{"encoder_moe": "expert_choice", "encoder_experts_per_token": 1, "encoder_shared_expert": true, "fusion": "cross_attention", "fusion_encoder_width": 256, "fusion_encoder_bias": "all", "fusion_encoder_qk_norm": false, "optimizer": "muon", "steps": 17200}
Rows from block 3 of the fusion encoder of a small model that answers yes/no questions on an image's attributes, named by matrix and row number. Rows with one number belong to one neuron. Each number is 200 + 20 x the weight over its row's rms, rounded and kept within 0 to 999. All counts start at 0.
After each neuron's rows are labels from the 100 texts, of 14976, where the neuron reaches its highest value: "fires on" is the input token at the peak. Only what is clearly more common there than usual is listed. The data: regions of photos with short descriptions (Visual Genome).
# fc1: MLP up (fusion_encoder.blocks.3.mlp.fc1.weight, 512x256), inputs 0-255
# fc2: MLP down (fusion_encoder.blocks.3.mlp.fc2.weight, 256x512, transposed), outputs 0-255

fc1.49,189,191,231,192,210,219,253,204,170,209,194,212,228,177,169,208,179,209,145,206,220,211,200,194,215,217,199,199,212,217,179,195,234,197,171,219,182,189,204,175,188,199,175,181,205,195,186,224,236,201,216,228,201,230,203,183,223,222,191,167,232,198,193,230,210,240,230,203,180,219,201,211,189,189,209,167,193,217,179,242,204,221,162,160,189,211,216,217,212,204,207,189,184,182,127,200,204,197,211,219,217,168,196,201,206,182,172,198,199,175,207,180,200,201,189,175,173,212,201,194,182,220,188,188,213,201,202,197,166,214,247,215,188,191,194,191,209,162,178,185,196,210,185,203,230,260,242,216,219,180,203,228,191,204,196,196,133,191,198,207,186,218,185,205,187,201,203,193,194,183,219,195,216,168,174,202,186,222,242,175,230,198,212,193,245,176,194,215,216,202,210,198,176,192,208,227,185,181,212,221,180,192,218,223,174,177,215,200,191,157,194,205,213,217,181,182,239,162,179,167,202,216,220,229,217,178,193,197,213,209,218,202,198,212,184,197,185,202,192,217,179,205,206,205,207,200,199,203,162,215,193,234,200,198,209,210
fc2.49,219,188,211,170,222,208,194,198,220,188,209,219,186,183,212,210,244,186,250,191,208,192,225,193,221,175,197,196,170,194,198,175,183,183,193,192,212,220,213,169,198,175,205,182,186,217,205,171,190,204,201,226,203,178,210,194,194,185,236,216,171,194,222,167,192,175,172,244,187,206,170,212,187,187,158,220,236,178,193,173,194,205,245,204,217,223,210,185,236,215,214,259,169,226,206,204,215,173,220,191,174,216,194,201,174,202,211,228,206,226,192,216,164,167,185,174,196,224,179,198,189,224,198,176,205,195,206,205,185,197,185,171,193,244,196,222,214,201,213,203,200,208,195,202,206,177,200,213,206,222,180,204,215,207,170,206,187,186,181,206,184,212,199,222,173,229,208,172,198,199,173,209,231,219,193,174,223,186,195,227,168,179,185,175,165,207,194,193,201,201,214,216,222,202,168,222,223,211,180,225,186,206,228,168,228,196,201,184,191,208,207,186,222,187,208,224,142,229,270,205,198,190,220,175,189,229,176,199,201,189,252,207,205,192,186,200,182,187,236,184,248,190,196,198,187,225,178,201,209,210,195,196,190,211,196,187
fires on: "shirt"; "wearing"; "toilet"

fc1.290,192,205,203,184,186,222,231,184,232,192,221,200,247,214,195,235,191,221,184,204,218,216,154,209,205,191,196,175,205,190,207,176,207,148,179,200,208,187,214,178,198,176,200,219,184,205,188,235,205,166,204,231,170,203,180,218,195,230,203,212,211,203,181,201,204,220,169,188,199,230,216,201,223,196,189,211,197,196,207,216,196,193,213,193,218,228,188,236,210,202,194,175,204,173,225,210,160,188,163,187,211,172,190,208,182,198,242,200,203,206,184,228,187,217,160,206,230,194,201,202,171,193,180,200,164,193,185,194,213,208,240,189,174,192,193,213,204,203,186,208,210,184,236,204,226,202,223,182,240,205,221,193,220,202,164,187,182,225,220,200,225,164,185,202,212,202,208,179,187,227,225,176,185,179,233,200,182,228,223,205,143,180,220,130,180,238,175,202,187,210,199,183,218,213,186,219,182,184,204,205,190,207,219,203,198,215,217,244,201,210,191,214,189,214,217,181,224,246,200,163,206,195,191,171,207,172,190,200,226,220,168,202,209,204,180,159,175,192,194,195,200,227,220,222,188,194,216,175,233,192,219,198,230,186,177,177
fc2.290,184,209,183,227,224,181,193,176,185,180,170,204,196,188,201,185,212,173,231,255,216,190,239,203,207,216,162,220,187,197,213,191,196,207,199,200,216,222,193,223,174,210,229,182,197,207,221,198,172,210,224,200,166,185,209,183,224,214,199,205,213,193,196,195,206,230,213,185,200,193,197,198,206,183,174,156,194,217,214,211,226,178,183,194,167,207,205,185,150,229,199,203,178,176,201,227,199,203,189,214,183,198,196,185,187,230,175,233,216,201,184,185,227,234,245,188,188,179,204,234,200,207,216,239,214,170,219,165,194,222,172,188,191,224,210,203,209,214,220,246,184,171,219,246,233,202,195,224,189,204,171,176,198,235,190,215,227,219,159,181,215,184,222,212,207,199,185,199,194,183,224,211,224,212,179,217,212,204,230,170,203,210,194,218,209,178,194,165,155,193,195,186,203,194,208,197,183,177,188,183,208,148,168,229,195,212,192,177,196,179,231,218,190,190,209,222,200,189,185,182,195,209,188,160,167,221,239,188,223,224,181,173,186,217,200,174,218,213,186,216,209,189,197,205,200,186,188,200,162,203,198,225,197,160,247,204
fires on: "man"; "elephant"; "air"; "light"

fc1.243,236,184,200,209,189,225,186,193,182,177,193,207,192,233,204,209,195,184,229,226,184,204,194,216,212,183,242,182,194,192,208,193,182,238,204,231,203,188,177,168,161,193,221,187,213,217,219,214,243,217,246,173,206,202,212,159,238,171,203,197,210,221,181,210,236,166,194,199,129,227,172,213,204,181,169,183,186,229,206,210,204,222,206,178,207,183,212,199,172,211,207,159,201,195,213,213,216,218,210,147,207,191,212,176,254,220,182,180,176,221,195,223,208,170,187,190,195,205,225,182,172,194,215,237,177,211,210,203,182,182,179,211,157,192,201,198,215,199,210,209,203,193,219,198,199,209,208,223,184,216,253,184,188,172,168,206,196,204,212,210,181,197,188,210,150,204,191,207,206,208,229,210,218,164,187,182,190,208,221,175,184,244,211,211,221,192,193,178,192,215,212,213,211,226,207,204,211,215,184,210,198,182,200,201,226,192,182,208,226,228,172,195,234,201,196,194,181,203,200,152,213,186,242,203,222,207,160,171,192,191,195,194,210,215,193,229,230,194,197,179,207,218,200,193,227,214,227,205,201,219,174,208,203,197,180,192
fc2.243,200,210,185,220,180,217,185,216,185,217,213,191,187,194,173,226,169,237,208,183,248,196,211,199,187,184,215,160,219,175,198,220,226,179,192,150,200,161,201,163,203,172,249,199,215,229,198,177,199,187,196,184,217,200,164,221,204,213,210,228,201,197,215,235,195,203,216,183,173,183,208,210,204,203,204,205,193,228,203,182,205,242,167,188,200,217,228,213,172,230,142,193,194,187,186,196,242,190,207,179,208,170,261,210,206,174,166,174,221,171,203,180,167,193,194,204,203,178,191,171,204,207,217,160,191,223,236,195,208,231,184,229,197,196,227,182,195,201,186,209,202,256,198,192,174,227,201,219,210,210,231,242,178,186,214,198,188,206,204,188,221,185,195,188,181,203,202,195,175,191,193,222,193,233,212,186,188,222,205,179,186,191,216,209,206,229,192,203,165,240,194,185,199,187,215,200,213,201,172,221,203,206,198,218,175,238,211,187,179,159,212,194,223,174,170,234,224,182,194,182,183,215,222,198,198,221,180,193,194,219,221,212,217,196,199,181,201,170,197,211,207,224,204,219,176,186,185,192,200,208,210,192,217,220,234,209
fires on: "blue"; "clouds"; "white"; "sky"

fc1.400,222,177,205,219,197,177,209,220,190,213,202,177,215,191,211,193,175,226,192,212,175,204,187,167,192,214,194,201,218,217,232,229,191,213,192,197,212,210,200,198,220,195,182,252,201,230,183,190,208,202,191,198,228,207,217,232,241,241,183,202,187,180,202,192,175,216,179,180,207,245,176,179,208,187,185,189,228,146,192,197,224,188,176,214,197,209,173,156,171,208,187,178,196,179,201,174,218,180,172,188,202,197,184,194,180,202,220,208,211,202,192,152,221,189,206,210,196,218,200,192,210,194,201,244,219,223,179,210,162,213,216,259,175,182,188,197,170,206,195,189,241,196,182,193,210,212,192,247,195,174,198,208,151,211,228,211,222,201,224,206,203,219,240,220,222,223,206,202,206,151,187,218,226,214,194,182,194,201,193,230,243,245,176,206,209,210,189,216,157,199,237,220,200,238,234,189,191,205,184,208,210,185,198,156,172,208,200,192,207,162,223,188,221,192,211,212,194,160,198,188,206,209,179,225,191,194,177,189,210,195,202,184,187,219,229,202,174,213,198,199,195,213,169,203,184,176,209,209,190,189,181,187,198,237,185,211
fc2.400,167,199,209,206,201,208,164,181,206,203,190,228,189,219,189,203,184,194,171,177,193,179,221,208,174,200,220,195,171,208,185,210,181,209,179,191,239,212,208,193,207,176,208,160,225,185,209,199,153,212,164,204,166,198,174,188,184,204,207,195,198,183,189,175,195,182,174,202,181,188,204,188,165,193,233,178,200,216,187,199,187,181,254,240,240,231,201,209,212,222,178,213,190,211,230,221,184,241,206,196,186,202,193,183,187,201,206,181,229,225,198,222,207,189,213,196,181,194,179,161,225,223,187,177,201,189,253,219,217,217,180,204,227,202,214,187,183,208,229,230,182,189,157,206,160,180,197,206,214,201,176,197,223,186,186,188,196,212,186,245,215,180,175,188,199,203,193,228,209,193,201,182,203,212,218,194,176,190,201,185,227,150,220,233,170,212,228,180,199,202,195,188,205,175,185,217,174,196,207,220,184,234,201,220,207,191,210,185,164,250,195,217,207,178,148,195,183,222,200,196,209,247,194,234,224,222,220,241,202,217,205,225,180,222,181,198,232,201,236,185,204,192,212,218,239,203,209,185,205,203,191,180,217,198,203,217
fires on: "blue"

fc1.432,171,196,204,197,175,218,230,188,213,215,171,165,205,201,218,182,191,199,236,193,170,176,213,203,214,186,177,214,195,192,206,182,223,247,167,250,214,182,219,180,180,189,146,224,188,168,194,176,185,175,190,182,200,224,198,210,179,197,220,209,164,194,177,168,184,186,199,209,181,191,180,194,221,201,219,209,212,211,202,191,190,238,222,219,183,188,218,195,174,191,198,214,224,190,215,169,199,172,225,197,199,199,205,249,212,216,195,238,223,226,178,220,199,191,211,208,187,212,196,203,182,197,197,189,170,174,226,215,208,205,207,212,182,217,194,213,202,200,182,199,219,183,192,185,192,223,248,157,204,213,182,194,182,165,229,235,171,234,218,183,206,184,187,182,206,201,193,193,196,218,197,190,216,202,153,170,203,177,230,216,227,200,197,193,177,185,215,179,184,201,192,214,175,219,230,205,243,229,210,226,203,203,205,225,168,183,171,198,189,225,174,190,193,183,201,189,200,231,168,203,183,167,190,169,228,211,204,225,181,205,254,213,195,213,207,186,227,206,199,207,210,192,226,201,220,170,252,221,173,170,183,184,180,216,207,222
fc2.432,206,184,187,222,212,225,144,228,214,194,201,188,187,185,182,214,193,175,195,231,159,190,188,182,182,195,195,174,229,175,169,214,229,193,176,188,197,177,177,203,203,205,219,207,202,205,197,219,183,204,222,211,257,179,208,202,222,145,191,211,222,178,191,213,196,185,167,173,195,209,185,226,190,249,208,198,180,219,197,179,200,188,185,207,197,199,178,182,181,213,204,227,203,182,191,210,225,219,213,195,212,222,219,204,195,255,201,187,229,176,213,186,236,198,207,183,241,235,241,202,174,228,192,154,195,214,183,176,219,198,196,202,193,185,208,194,207,176,198,193,202,194,198,223,185,206,193,203,196,201,206,175,197,223,199,219,217,213,227,202,209,235,222,207,197,211,193,214,171,197,176,219,185,202,226,180,200,199,191,190,180,202,204,182,199,181,182,172,153,234,220,177,198,225,189,226,206,178,154,212,232,212,230,213,233,211,206,196,233,182,191,219,173,174,172,230,214,181,239,197,233,199,212,215,166,206,214,207,196,192,225,136,226,184,182,196,188,208,192,202,210,160,211,219,171,188,192,180,208,173,190,199,214,178,213,203
fires on: "shirt"; "pants"; "wearing"; "sweater"

fc1.436,183,211,205,193,209,167,217,190,189,196,172,202,221,229,207,187,206,176,208,173,196,209,216,204,214,181,220,180,201,205,212,163,208,202,241,194,234,230,210,184,207,177,164,227,210,214,229,194,211,195,212,209,202,171,189,181,173,169,188,219,198,203,170,185,248,217,198,186,201,176,186,212,191,212,242,161,201,212,231,198,218,193,196,152,182,209,215,190,192,182,165,188,192,242,216,195,229,199,208,227,193,229,193,182,191,210,196,219,192,219,219,213,202,215,197,196,205,195,215,181,227,177,170,193,168,182,200,171,206,205,207,208,193,213,194,214,231,201,203,175,207,197,200,169,188,140,182,212,195,232,232,203,194,206,217,195,152,220,246,213,225,210,186,209,236,212,197,209,171,187,171,202,225,204,188,212,197,203,164,235,162,177,187,153,179,186,223,221,179,195,199,222,206,220,195,205,213,205,192,223,221,199,228,227,181,204,257,222,194,192,200,226,156,201,195,199,215,181,194,235,189,192,169,214,203,163,229,190,170,171,201,200,189,213,196,223,223,215,174,169,198,186,241,199,183,201,209,197,196,178,191,187,168,189,187,221
fc2.436,185,186,170,183,205,208,212,225,203,188,208,197,182,159,224,218,224,191,174,232,189,223,171,169,241,259,185,218,194,183,202,219,215,186,232,183,178,222,203,210,205,205,196,205,212,195,195,207,172,215,172,212,186,172,214,207,200,200,204,192,199,229,206,205,178,154,212,226,197,188,221,200,197,204,198,217,208,205,191,191,204,212,182,214,194,212,199,196,179,218,192,231,171,214,214,200,221,204,181,187,158,188,240,206,200,222,205,184,196,209,173,188,152,172,174,246,201,216,236,236,186,175,180,183,182,208,176,214,194,226,197,216,170,193,190,166,195,212,179,202,174,191,183,181,221,198,190,198,190,191,193,197,212,186,169,170,181,197,180,205,189,182,187,213,178,228,158,210,172,177,174,229,190,211,236,183,169,222,189,177,207,194,267,196,197,186,214,235,215,214,191,220,199,199,217,183,214,180,220,211,231,199,221,182,218,243,190,174,197,225,191,213,226,218,230,181,181,202,224,219,187,194,225,219,216,192,215,184,168,215,234,190,154,208,202,185,195,223,228,192,210,217,216,202,216,172,214,216,207,175,175,187,184,247,213,206
fires on: "man"; "woman"

fc1.221,243,169,195,185,189,201,193,187,202,186,199,156,221,206,178,198,173,206,187,187,160,224,226,211,208,205,210,171,182,210,202,202,212,178,177,188,174,200,173,242,235,218,205,188,205,222,186,187,259,187,261,219,194,196,175,200,181,228,199,204,170,221,170,177,189,217,214,204,207,218,216,193,209,175,212,209,216,205,205,179,228,198,190,210,197,217,194,221,173,210,222,175,168,189,191,226,186,186,204,225,212,201,182,194,207,183,231,193,209,177,189,232,147,209,214,203,176,221,206,208,193,191,180,225,197,227,201,219,192,212,165,166,214,238,191,204,231,209,184,227,215,206,218,192,202,211,219,224,191,189,173,183,199,184,165,211,189,189,212,207,166,206,195,170,207,220,189,204,190,215,172,198,199,187,203,206,210,186,191,206,210,191,158,183,185,198,200,169,238,203,216,189,220,196,178,193,205,191,225,186,201,182,165,164,193,205,229,203,207,262,147,203,208,208,188,205,216,202,182,230,205,169,199,217,242,209,190,178,205,192,187,178,191,234,185,207,197,193,196,190,259,207,208,192,154,234,174,226,188,203,189,212,226,209,184,213
fc2.221,186,208,187,218,200,208,244,213,201,192,232,219,189,179,206,160,204,188,187,184,207,170,208,207,169,179,182,185,219,180,172,174,164,208,179,191,216,208,195,203,181,193,203,231,174,194,224,198,235,205,199,173,171,181,190,210,221,199,201,231,204,192,196,244,170,213,188,207,199,185,209,201,223,194,245,233,225,197,188,166,179,207,216,179,233,236,182,193,221,236,206,209,201,210,194,219,195,187,181,189,227,196,223,211,214,240,190,219,199,183,186,186,237,237,169,211,200,153,152,177,178,187,213,197,205,218,219,181,210,200,241,228,177,171,205,233,205,193,227,175,213,210,173,194,199,209,168,189,193,212,228,234,200,228,212,168,180,192,203,215,174,193,194,196,176,168,202,207,210,202,193,187,213,171,220,212,178,218,185,220,205,215,231,205,216,184,190,220,195,213,190,225,170,170,193,224,191,245,167,205,215,193,180,216,202,188,167,185,199,188,191,181,189,238,182,208,202,228,191,166,211,235,166,220,236,221,191,218,190,198,186,215,232,185,209,174,189,193,200,183,211,217,207,191,185,190,206,210,215,239,180,218,210,170,232,180
fires on: "shirt"; "jacket"; "hat"; "helmet"

fc1.287,191,180,189,185,207,198,198,193,176,212,209,180,223,218,186,161,200,182,203,217,189,229,199,211,212,191,196,177,192,207,221,203,166,207,197,200,210,198,167,175,231,162,206,211,173,199,161,195,164,177,207,190,185,182,167,216,186,185,245,199,206,176,147,187,214,183,205,208,210,180,208,176,204,232,230,204,256,197,206,209,211,225,202,169,217,227,176,200,240,234,199,206,199,193,207,193,183,199,167,196,182,223,176,197,237,179,152,173,204,219,180,200,229,198,188,206,196,202,236,209,174,210,225,221,173,195,208,187,172,191,191,204,205,205,205,207,196,206,202,178,173,209,224,219,194,215,232,214,202,214,206,178,190,182,229,194,194,226,207,215,169,205,208,201,162,214,201,162,209,190,190,212,195,205,171,214,234,222,223,184,192,193,200,198,223,222,214,258,145,180,218,193,194,173,196,199,225,196,184,208,197,195,188,214,221,232,200,212,175,215,192,216,226,168,188,168,188,200,175,180,212,181,181,181,210,160,194,195,189,219,199,181,232,225,200,217,210,220,226,216,220,151,203,178,179,213,257,220,211,212,173,214,209,215,201,183
fc2.287,217,192,204,149,209,184,182,198,209,196,222,204,228,214,197,210,196,193,207,208,203,162,216,191,195,198,222,183,207,200,189,197,202,210,202,173,199,167,207,197,168,243,222,225,186,208,173,167,246,174,228,181,209,168,233,196,241,204,192,190,195,200,197,195,206,199,206,189,192,167,165,214,220,236,220,224,205,198,210,162,226,205,195,200,217,183,231,174,194,165,196,188,200,196,154,173,173,177,203,209,200,185,174,226,179,204,220,206,174,212,200,214,173,215,222,206,209,205,207,198,180,206,165,190,178,203,208,258,180,199,177,166,152,208,221,193,243,169,196,221,216,201,217,183,208,205,197,208,181,193,198,240,195,193,217,209,184,174,163,231,235,232,180,205,189,244,175,213,201,208,206,163,193,161,196,180,234,201,189,167,210,218,171,222,209,184,210,220,226,189,188,207,212,192,184,197,177,200,210,196,204,174,199,208,222,205,230,192,223,198,181,192,196,231,183,194,183,184,219,173,189,228,204,186,194,202,214,210,201,186,224,201,209,212,215,221,223,165,246,203,189,230,226,185,183,207,164,198,169,245,197,179,195,210,222,196
fires on: "shirt"; "blue"; "wearing"

fc1.475,201,212,184,225,197,211,188,215,201,202,218,194,174,224,190,184,199,212,208,202,173,184,234,205,228,209,200,172,198,187,216,208,206,186,207,227,201,224,226,204,233,198,172,214,178,157,255,208,212,170,213,214,218,199,210,186,212,209,232,168,202,197,198,173,198,205,207,187,196,215,209,206,210,229,217,211,209,188,190,180,216,194,192,182,203,213,198,204,221,192,216,186,217,171,207,157,175,213,207,199,174,187,189,187,179,208,207,180,207,192,165,212,207,246,210,228,181,188,242,218,216,186,209,194,180,179,189,156,228,203,193,203,204,196,209,217,198,192,206,211,169,216,197,207,224,170,170,205,231,201,152,196,188,159,223,227,209,150,207,224,190,162,188,202,154,148,206,187,237,199,153,217,198,212,232,227,188,210,152,197,200,214,188,230,163,183,200,251,223,176,184,206,220,197,219,176,177,216,195,220,235,212,194,197,195,197,192,183,206,190,164,201,235,196,158,208,231,195,205,200,174,236,169,190,178,182,191,216,221,203,202,234,183,187,218,194,176,214,197,217,205,164,204,215,187,204,181,220,187,214,180,190,225,190,210,204
fc2.475,226,182,184,230,210,203,159,194,202,210,161,195,225,176,220,169,211,201,200,189,215,190,213,190,184,216,232,214,230,225,213,184,222,167,175,178,168,165,213,208,233,184,223,183,205,231,199,207,173,198,198,201,213,198,202,192,181,209,160,224,224,190,209,212,187,211,174,216,168,228,193,184,215,195,203,201,215,193,211,223,216,218,201,159,187,189,218,179,202,194,173,197,197,229,193,228,178,216,198,186,190,245,221,204,211,225,182,241,209,208,193,213,206,185,186,192,231,205,222,185,179,205,237,199,207,194,190,201,164,200,206,200,186,204,196,161,197,215,202,195,190,149,209,171,181,196,193,194,204,193,224,196,218,255,216,194,175,224,196,188,213,213,219,197,252,192,202,181,190,203,226,223,192,214,196,163,199,172,177,178,196,180,239,184,218,204,205,209,162,231,215,191,204,138,189,196,186,186,203,185,165,202,170,203,213,259,215,171,218,201,194,218,154,162,172,218,179,209,230,207,206,208,217,198,185,216,213,178,212,185,206,152,196,205,217,196,212,192,203,222,231,236,229,185,186,188,200,200,202,184,218,220,204,197,184,185
fires on: "blue"

fc1.435,205,168,177,196,186,195,194,217,187,232,197,164,232,188,236,189,184,203,178,156,235,210,183,232,215,189,195,186,197,225,196,197,239,198,201,156,144,237,186,211,216,170,204,183,190,248,202,215,190,183,221,184,223,203,188,215,226,186,217,222,193,213,190,212,204,212,212,191,190,216,182,187,203,200,192,178,205,206,166,221,224,226,199,164,195,196,195,174,205,209,208,204,173,225,218,241,217,201,201,213,176,199,207,199,215,193,210,205,205,209,180,168,231,233,204,187,205,208,209,187,187,204,184,225,227,184,206,217,212,174,196,229,200,183,174,204,212,179,202,207,187,222,204,201,217,182,175,203,199,211,211,190,197,218,202,209,197,216,163,179,228,172,216,191,225,211,197,241,219,196,208,217,268,201,215,169,185,183,190,206,152,203,202,151,204,201,173,217,186,178,230,178,202,218,193,191,215,206,198,197,221,227,176,230,188,224,179,205,217,184,218,250,196,208,186,202,206,196,178,202,147,196,216,259,173,179,207,188,171,218,216,206,194,211,182,200,198,171,198,183,167,185,186,221,229,189,219,201,164,200,219,173,189,178,184,204
fc2.435,185,227,221,213,229,205,223,192,222,204,215,197,205,176,227,214,231,197,177,198,213,194,177,215,216,196,172,226,226,235,148,207,207,198,201,200,189,174,200,175,199,201,192,202,199,190,208,205,169,224,191,235,142,201,186,195,176,215,214,201,212,200,193,215,182,232,199,224,184,235,180,186,201,187,212,244,220,160,232,185,202,177,193,189,201,185,164,206,210,220,213,184,198,197,224,212,188,164,201,180,190,205,192,203,218,206,181,199,185,197,200,213,209,201,198,225,204,220,209,224,204,173,188,175,167,198,220,207,212,208,195,184,200,173,193,212,212,209,211,172,188,191,189,206,228,169,204,188,174,159,192,173,210,218,227,196,187,199,204,222,202,200,237,223,194,203,151,241,198,209,185,234,247,191,217,209,192,170,170,203,165,188,217,211,190,210,223,219,213,198,178,208,186,198,225,195,209,205,212,205,174,198,221,173,175,202,195,203,201,186,191,246,171,226,264,172,248,172,230,208,195,195,175,167,222,182,183,216,209,183,195,189,183,217,174,243,230,179,179,195,207,196,209,208,187,187,230,177,227,212,186,197,179,202,181,146
fires on: "man"; "person"; "woman"; "surfer"

fc1.494,203,193,178,166,218,216,218,194,202,221,159,201,208,191,198,155,189,205,170,188,202,208,191,223,201,179,192,199,194,232,211,186,199,211,188,191,194,230,194,230,174,199,230,206,156,188,186,199,212,184,198,225,195,190,180,218,177,210,222,192,221,171,184,184,225,213,194,212,199,206,214,192,161,252,215,189,201,211,216,212,231,213,188,229,198,201,214,200,193,196,207,221,197,163,196,203,187,212,179,175,219,217,176,207,186,207,208,210,179,225,212,172,180,206,189,204,219,182,184,233,197,191,193,148,210,203,253,158,166,210,205,202,231,199,177,163,223,186,220,206,186,214,188,198,197,212,178,205,214,211,181,240,218,170,198,189,190,198,224,182,205,197,167,203,175,183,190,217,231,225,177,193,195,183,183,217,221,185,216,213,242,220,200,175,260,201,217,241,196,171,204,192,198,198,177,208,189,197,224,193,144,162,210,196,219,243,173,200,182,171,188,216,246,195,183,204,187,168,194,183,186,189,173,202,195,161,207,229,229,172,205,209,220,231,197,210,209,200,228,197,218,188,208,237,195,215,204,255,197,204,198,210,210,216,187,201
fc2.494,220,188,206,233,220,168,171,201,202,222,182,185,204,203,200,161,211,202,214,205,185,171,175,194,225,207,196,209,198,213,218,188,217,168,231,177,206,194,193,166,189,200,203,212,166,186,199,212,199,178,233,187,195,210,195,188,228,206,183,194,167,222,218,220,222,212,202,198,213,219,200,173,218,209,226,174,193,155,184,213,193,201,209,167,187,202,191,188,226,179,183,208,194,216,208,204,212,181,156,173,207,218,233,181,216,186,204,206,208,194,174,211,161,184,188,205,171,187,214,198,170,169,182,196,181,193,223,194,201,201,220,221,210,184,220,206,166,196,179,214,214,194,222,217,185,204,230,222,253,168,236,204,186,214,236,222,221,184,180,179,225,223,204,144,201,193,192,181,193,209,198,210,184,226,189,176,218,230,239,185,229,155,179,223,193,184,210,191,193,224,207,189,195,222,253,225,212,225,193,234,178,196,173,167,174,196,200,205,216,193,169,203,230,248,179,210,191,176,206,190,220,266,204,191,187,214,208,232,191,196,210,198,173,192,208,201,239,184,201,180,221,174,230,178,223,207,210,212,186,187,208,184,184,195,197,180
fires on: "shirt"; "blue"; "red"; "yellow"

fc1.229,193,215,191,185,229,234,176,203,213,203,179,240,245,195,202,184,216,211,191,239,182,205,206,192,206,190,224,188,149,214,188,191,198,182,181,214,214,225,222,181,215,203,213,188,181,191,168,195,184,223,182,233,192,184,197,196,197,203,249,197,219,187,211,199,208,190,157,204,179,190,193,225,155,189,168,196,207,186,231,223,222,210,195,181,193,198,229,194,203,187,214,204,211,175,204,176,194,190,188,193,205,232,186,168,198,208,181,223,192,199,177,185,190,193,200,183,180,212,213,188,204,190,203,209,215,198,216,204,170,185,186,206,251,205,231,208,226,204,214,176,217,192,190,171,212,182,191,210,224,214,188,159,173,184,229,195,223,213,150,226,198,195,218,225,205,207,211,191,228,182,232,183,256,226,220,198,172,199,197,194,227,213,204,203,181,184,193,204,198,187,216,212,213,184,221,210,234,176,161,211,208,231,192,211,204,169,174,208,181,243,121,199,195,234,207,228,186,206,207,230,212,175,237,154,204,188,198,185,211,176,214,199,194,184,173,194,182,197,210,200,220,171,180,197,194,202,183,228,236,166,217,182,224,202,194,213
fc2.229,201,171,207,207,163,194,201,199,177,221,222,136,211,177,172,191,217,205,246,217,193,180,202,207,198,206,182,238,236,189,196,236,231,225,213,211,196,178,183,209,203,194,177,210,177,216,247,202,193,176,222,175,222,212,221,198,161,214,180,204,182,200,172,202,214,189,231,192,198,199,181,192,230,209,235,219,180,214,177,179,211,160,197,219,223,227,192,204,193,185,235,178,189,228,188,231,187,180,206,205,188,181,211,218,181,174,204,181,222,223,211,228,220,195,190,211,226,203,189,212,186,202,211,205,207,182,193,219,197,195,202,210,203,177,160,193,194,178,206,203,219,188,224,194,188,194,215,202,192,168,201,223,209,204,175,226,161,181,220,173,192,187,160,223,207,203,185,208,177,218,157,193,169,185,199,171,218,204,237,244,197,180,186,212,211,230,196,191,182,232,158,186,186,233,190,211,174,201,207,212,219,168,215,199,209,207,214,195,204,185,227,182,216,198,191,174,217,208,186,153,217,215,172,215,173,206,188,223,187,226,197,192,198,228,234,179,212,198,197,180,184,179,258,213,197,207,210,162,184,243,194,219,173,193,209,194
fires on: "blue"

fc1.199,185,186,199,201,201,179,196,196,159,192,201,226,148,210,205,214,208,198,174,215,183,218,208,210,224,194,227,233,203,202,215,183,233,212,190,243,203,175,223,227,198,197,216,185,203,219,189,202,183,216,193,149,230,169,190,227,177,232,201,185,176,170,193,216,214,166,194,222,185,216,159,205,249,213,204,241,228,168,200,178,201,203,186,183,189,205,192,173,215,217,187,163,208,193,217,204,196,184,186,213,175,219,193,190,195,208,167,190,186,202,185,180,199,189,170,199,201,196,232,217,215,221,172,218,210,211,191,188,161,183,170,217,191,216,248,208,177,209,201,181,227,187,196,237,244,206,185,232,181,203,206,197,203,229,211,175,195,155,238,208,157,201,213,193,174,212,194,189,163,190,179,222,190,181,256,194,209,209,210,215,208,199,198,187,197,192,226,184,154,229,185,200,173,186,198,220,186,201,203,214,222,197,188,174,231,261,204,207,234,203,220,210,217,202,200,229,176,183,201,212,214,208,189,208,206,174,185,179,184,206,209,182,201,192,189,173,183,218,194,195,174,182,205,194,185,204,230,218,216,201,203,202,234,194,238,206
fc2.199,207,171,168,221,184,214,199,243,194,216,201,216,199,206,194,210,252,211,209,229,200,199,221,200,217,210,199,168,200,228,195,188,192,211,197,187,188,240,225,177,173,190,196,191,199,213,187,167,197,180,233,180,192,228,179,199,168,204,211,218,208,223,202,202,179,173,145,187,207,232,225,194,213,193,201,176,202,208,217,186,206,221,190,211,180,217,209,199,191,217,188,211,178,218,209,174,193,190,221,171,179,176,197,204,237,236,210,213,184,202,193,209,228,177,215,197,227,217,188,169,216,216,227,195,223,207,222,232,185,225,221,208,203,195,177,184,179,156,237,179,196,199,214,197,199,170,162,234,242,236,226,205,213,195,165,193,193,210,217,212,197,183,231,222,196,187,204,177,208,192,226,166,168,198,173,206,182,182,174,178,205,177,173,215,228,166,225,180,202,182,200,201,175,205,201,214,214,184,181,180,133,203,188,199,210,231,202,228,220,203,214,197,220,161,203,182,197,211,228,221,227,204,153,181,207,227,180,176,185,222,215,184,207,192,209,209,161,202,203,191,207,166,188,187,169,212,205,192,203,222,206,164,201,219,227,206
fires on: "blue"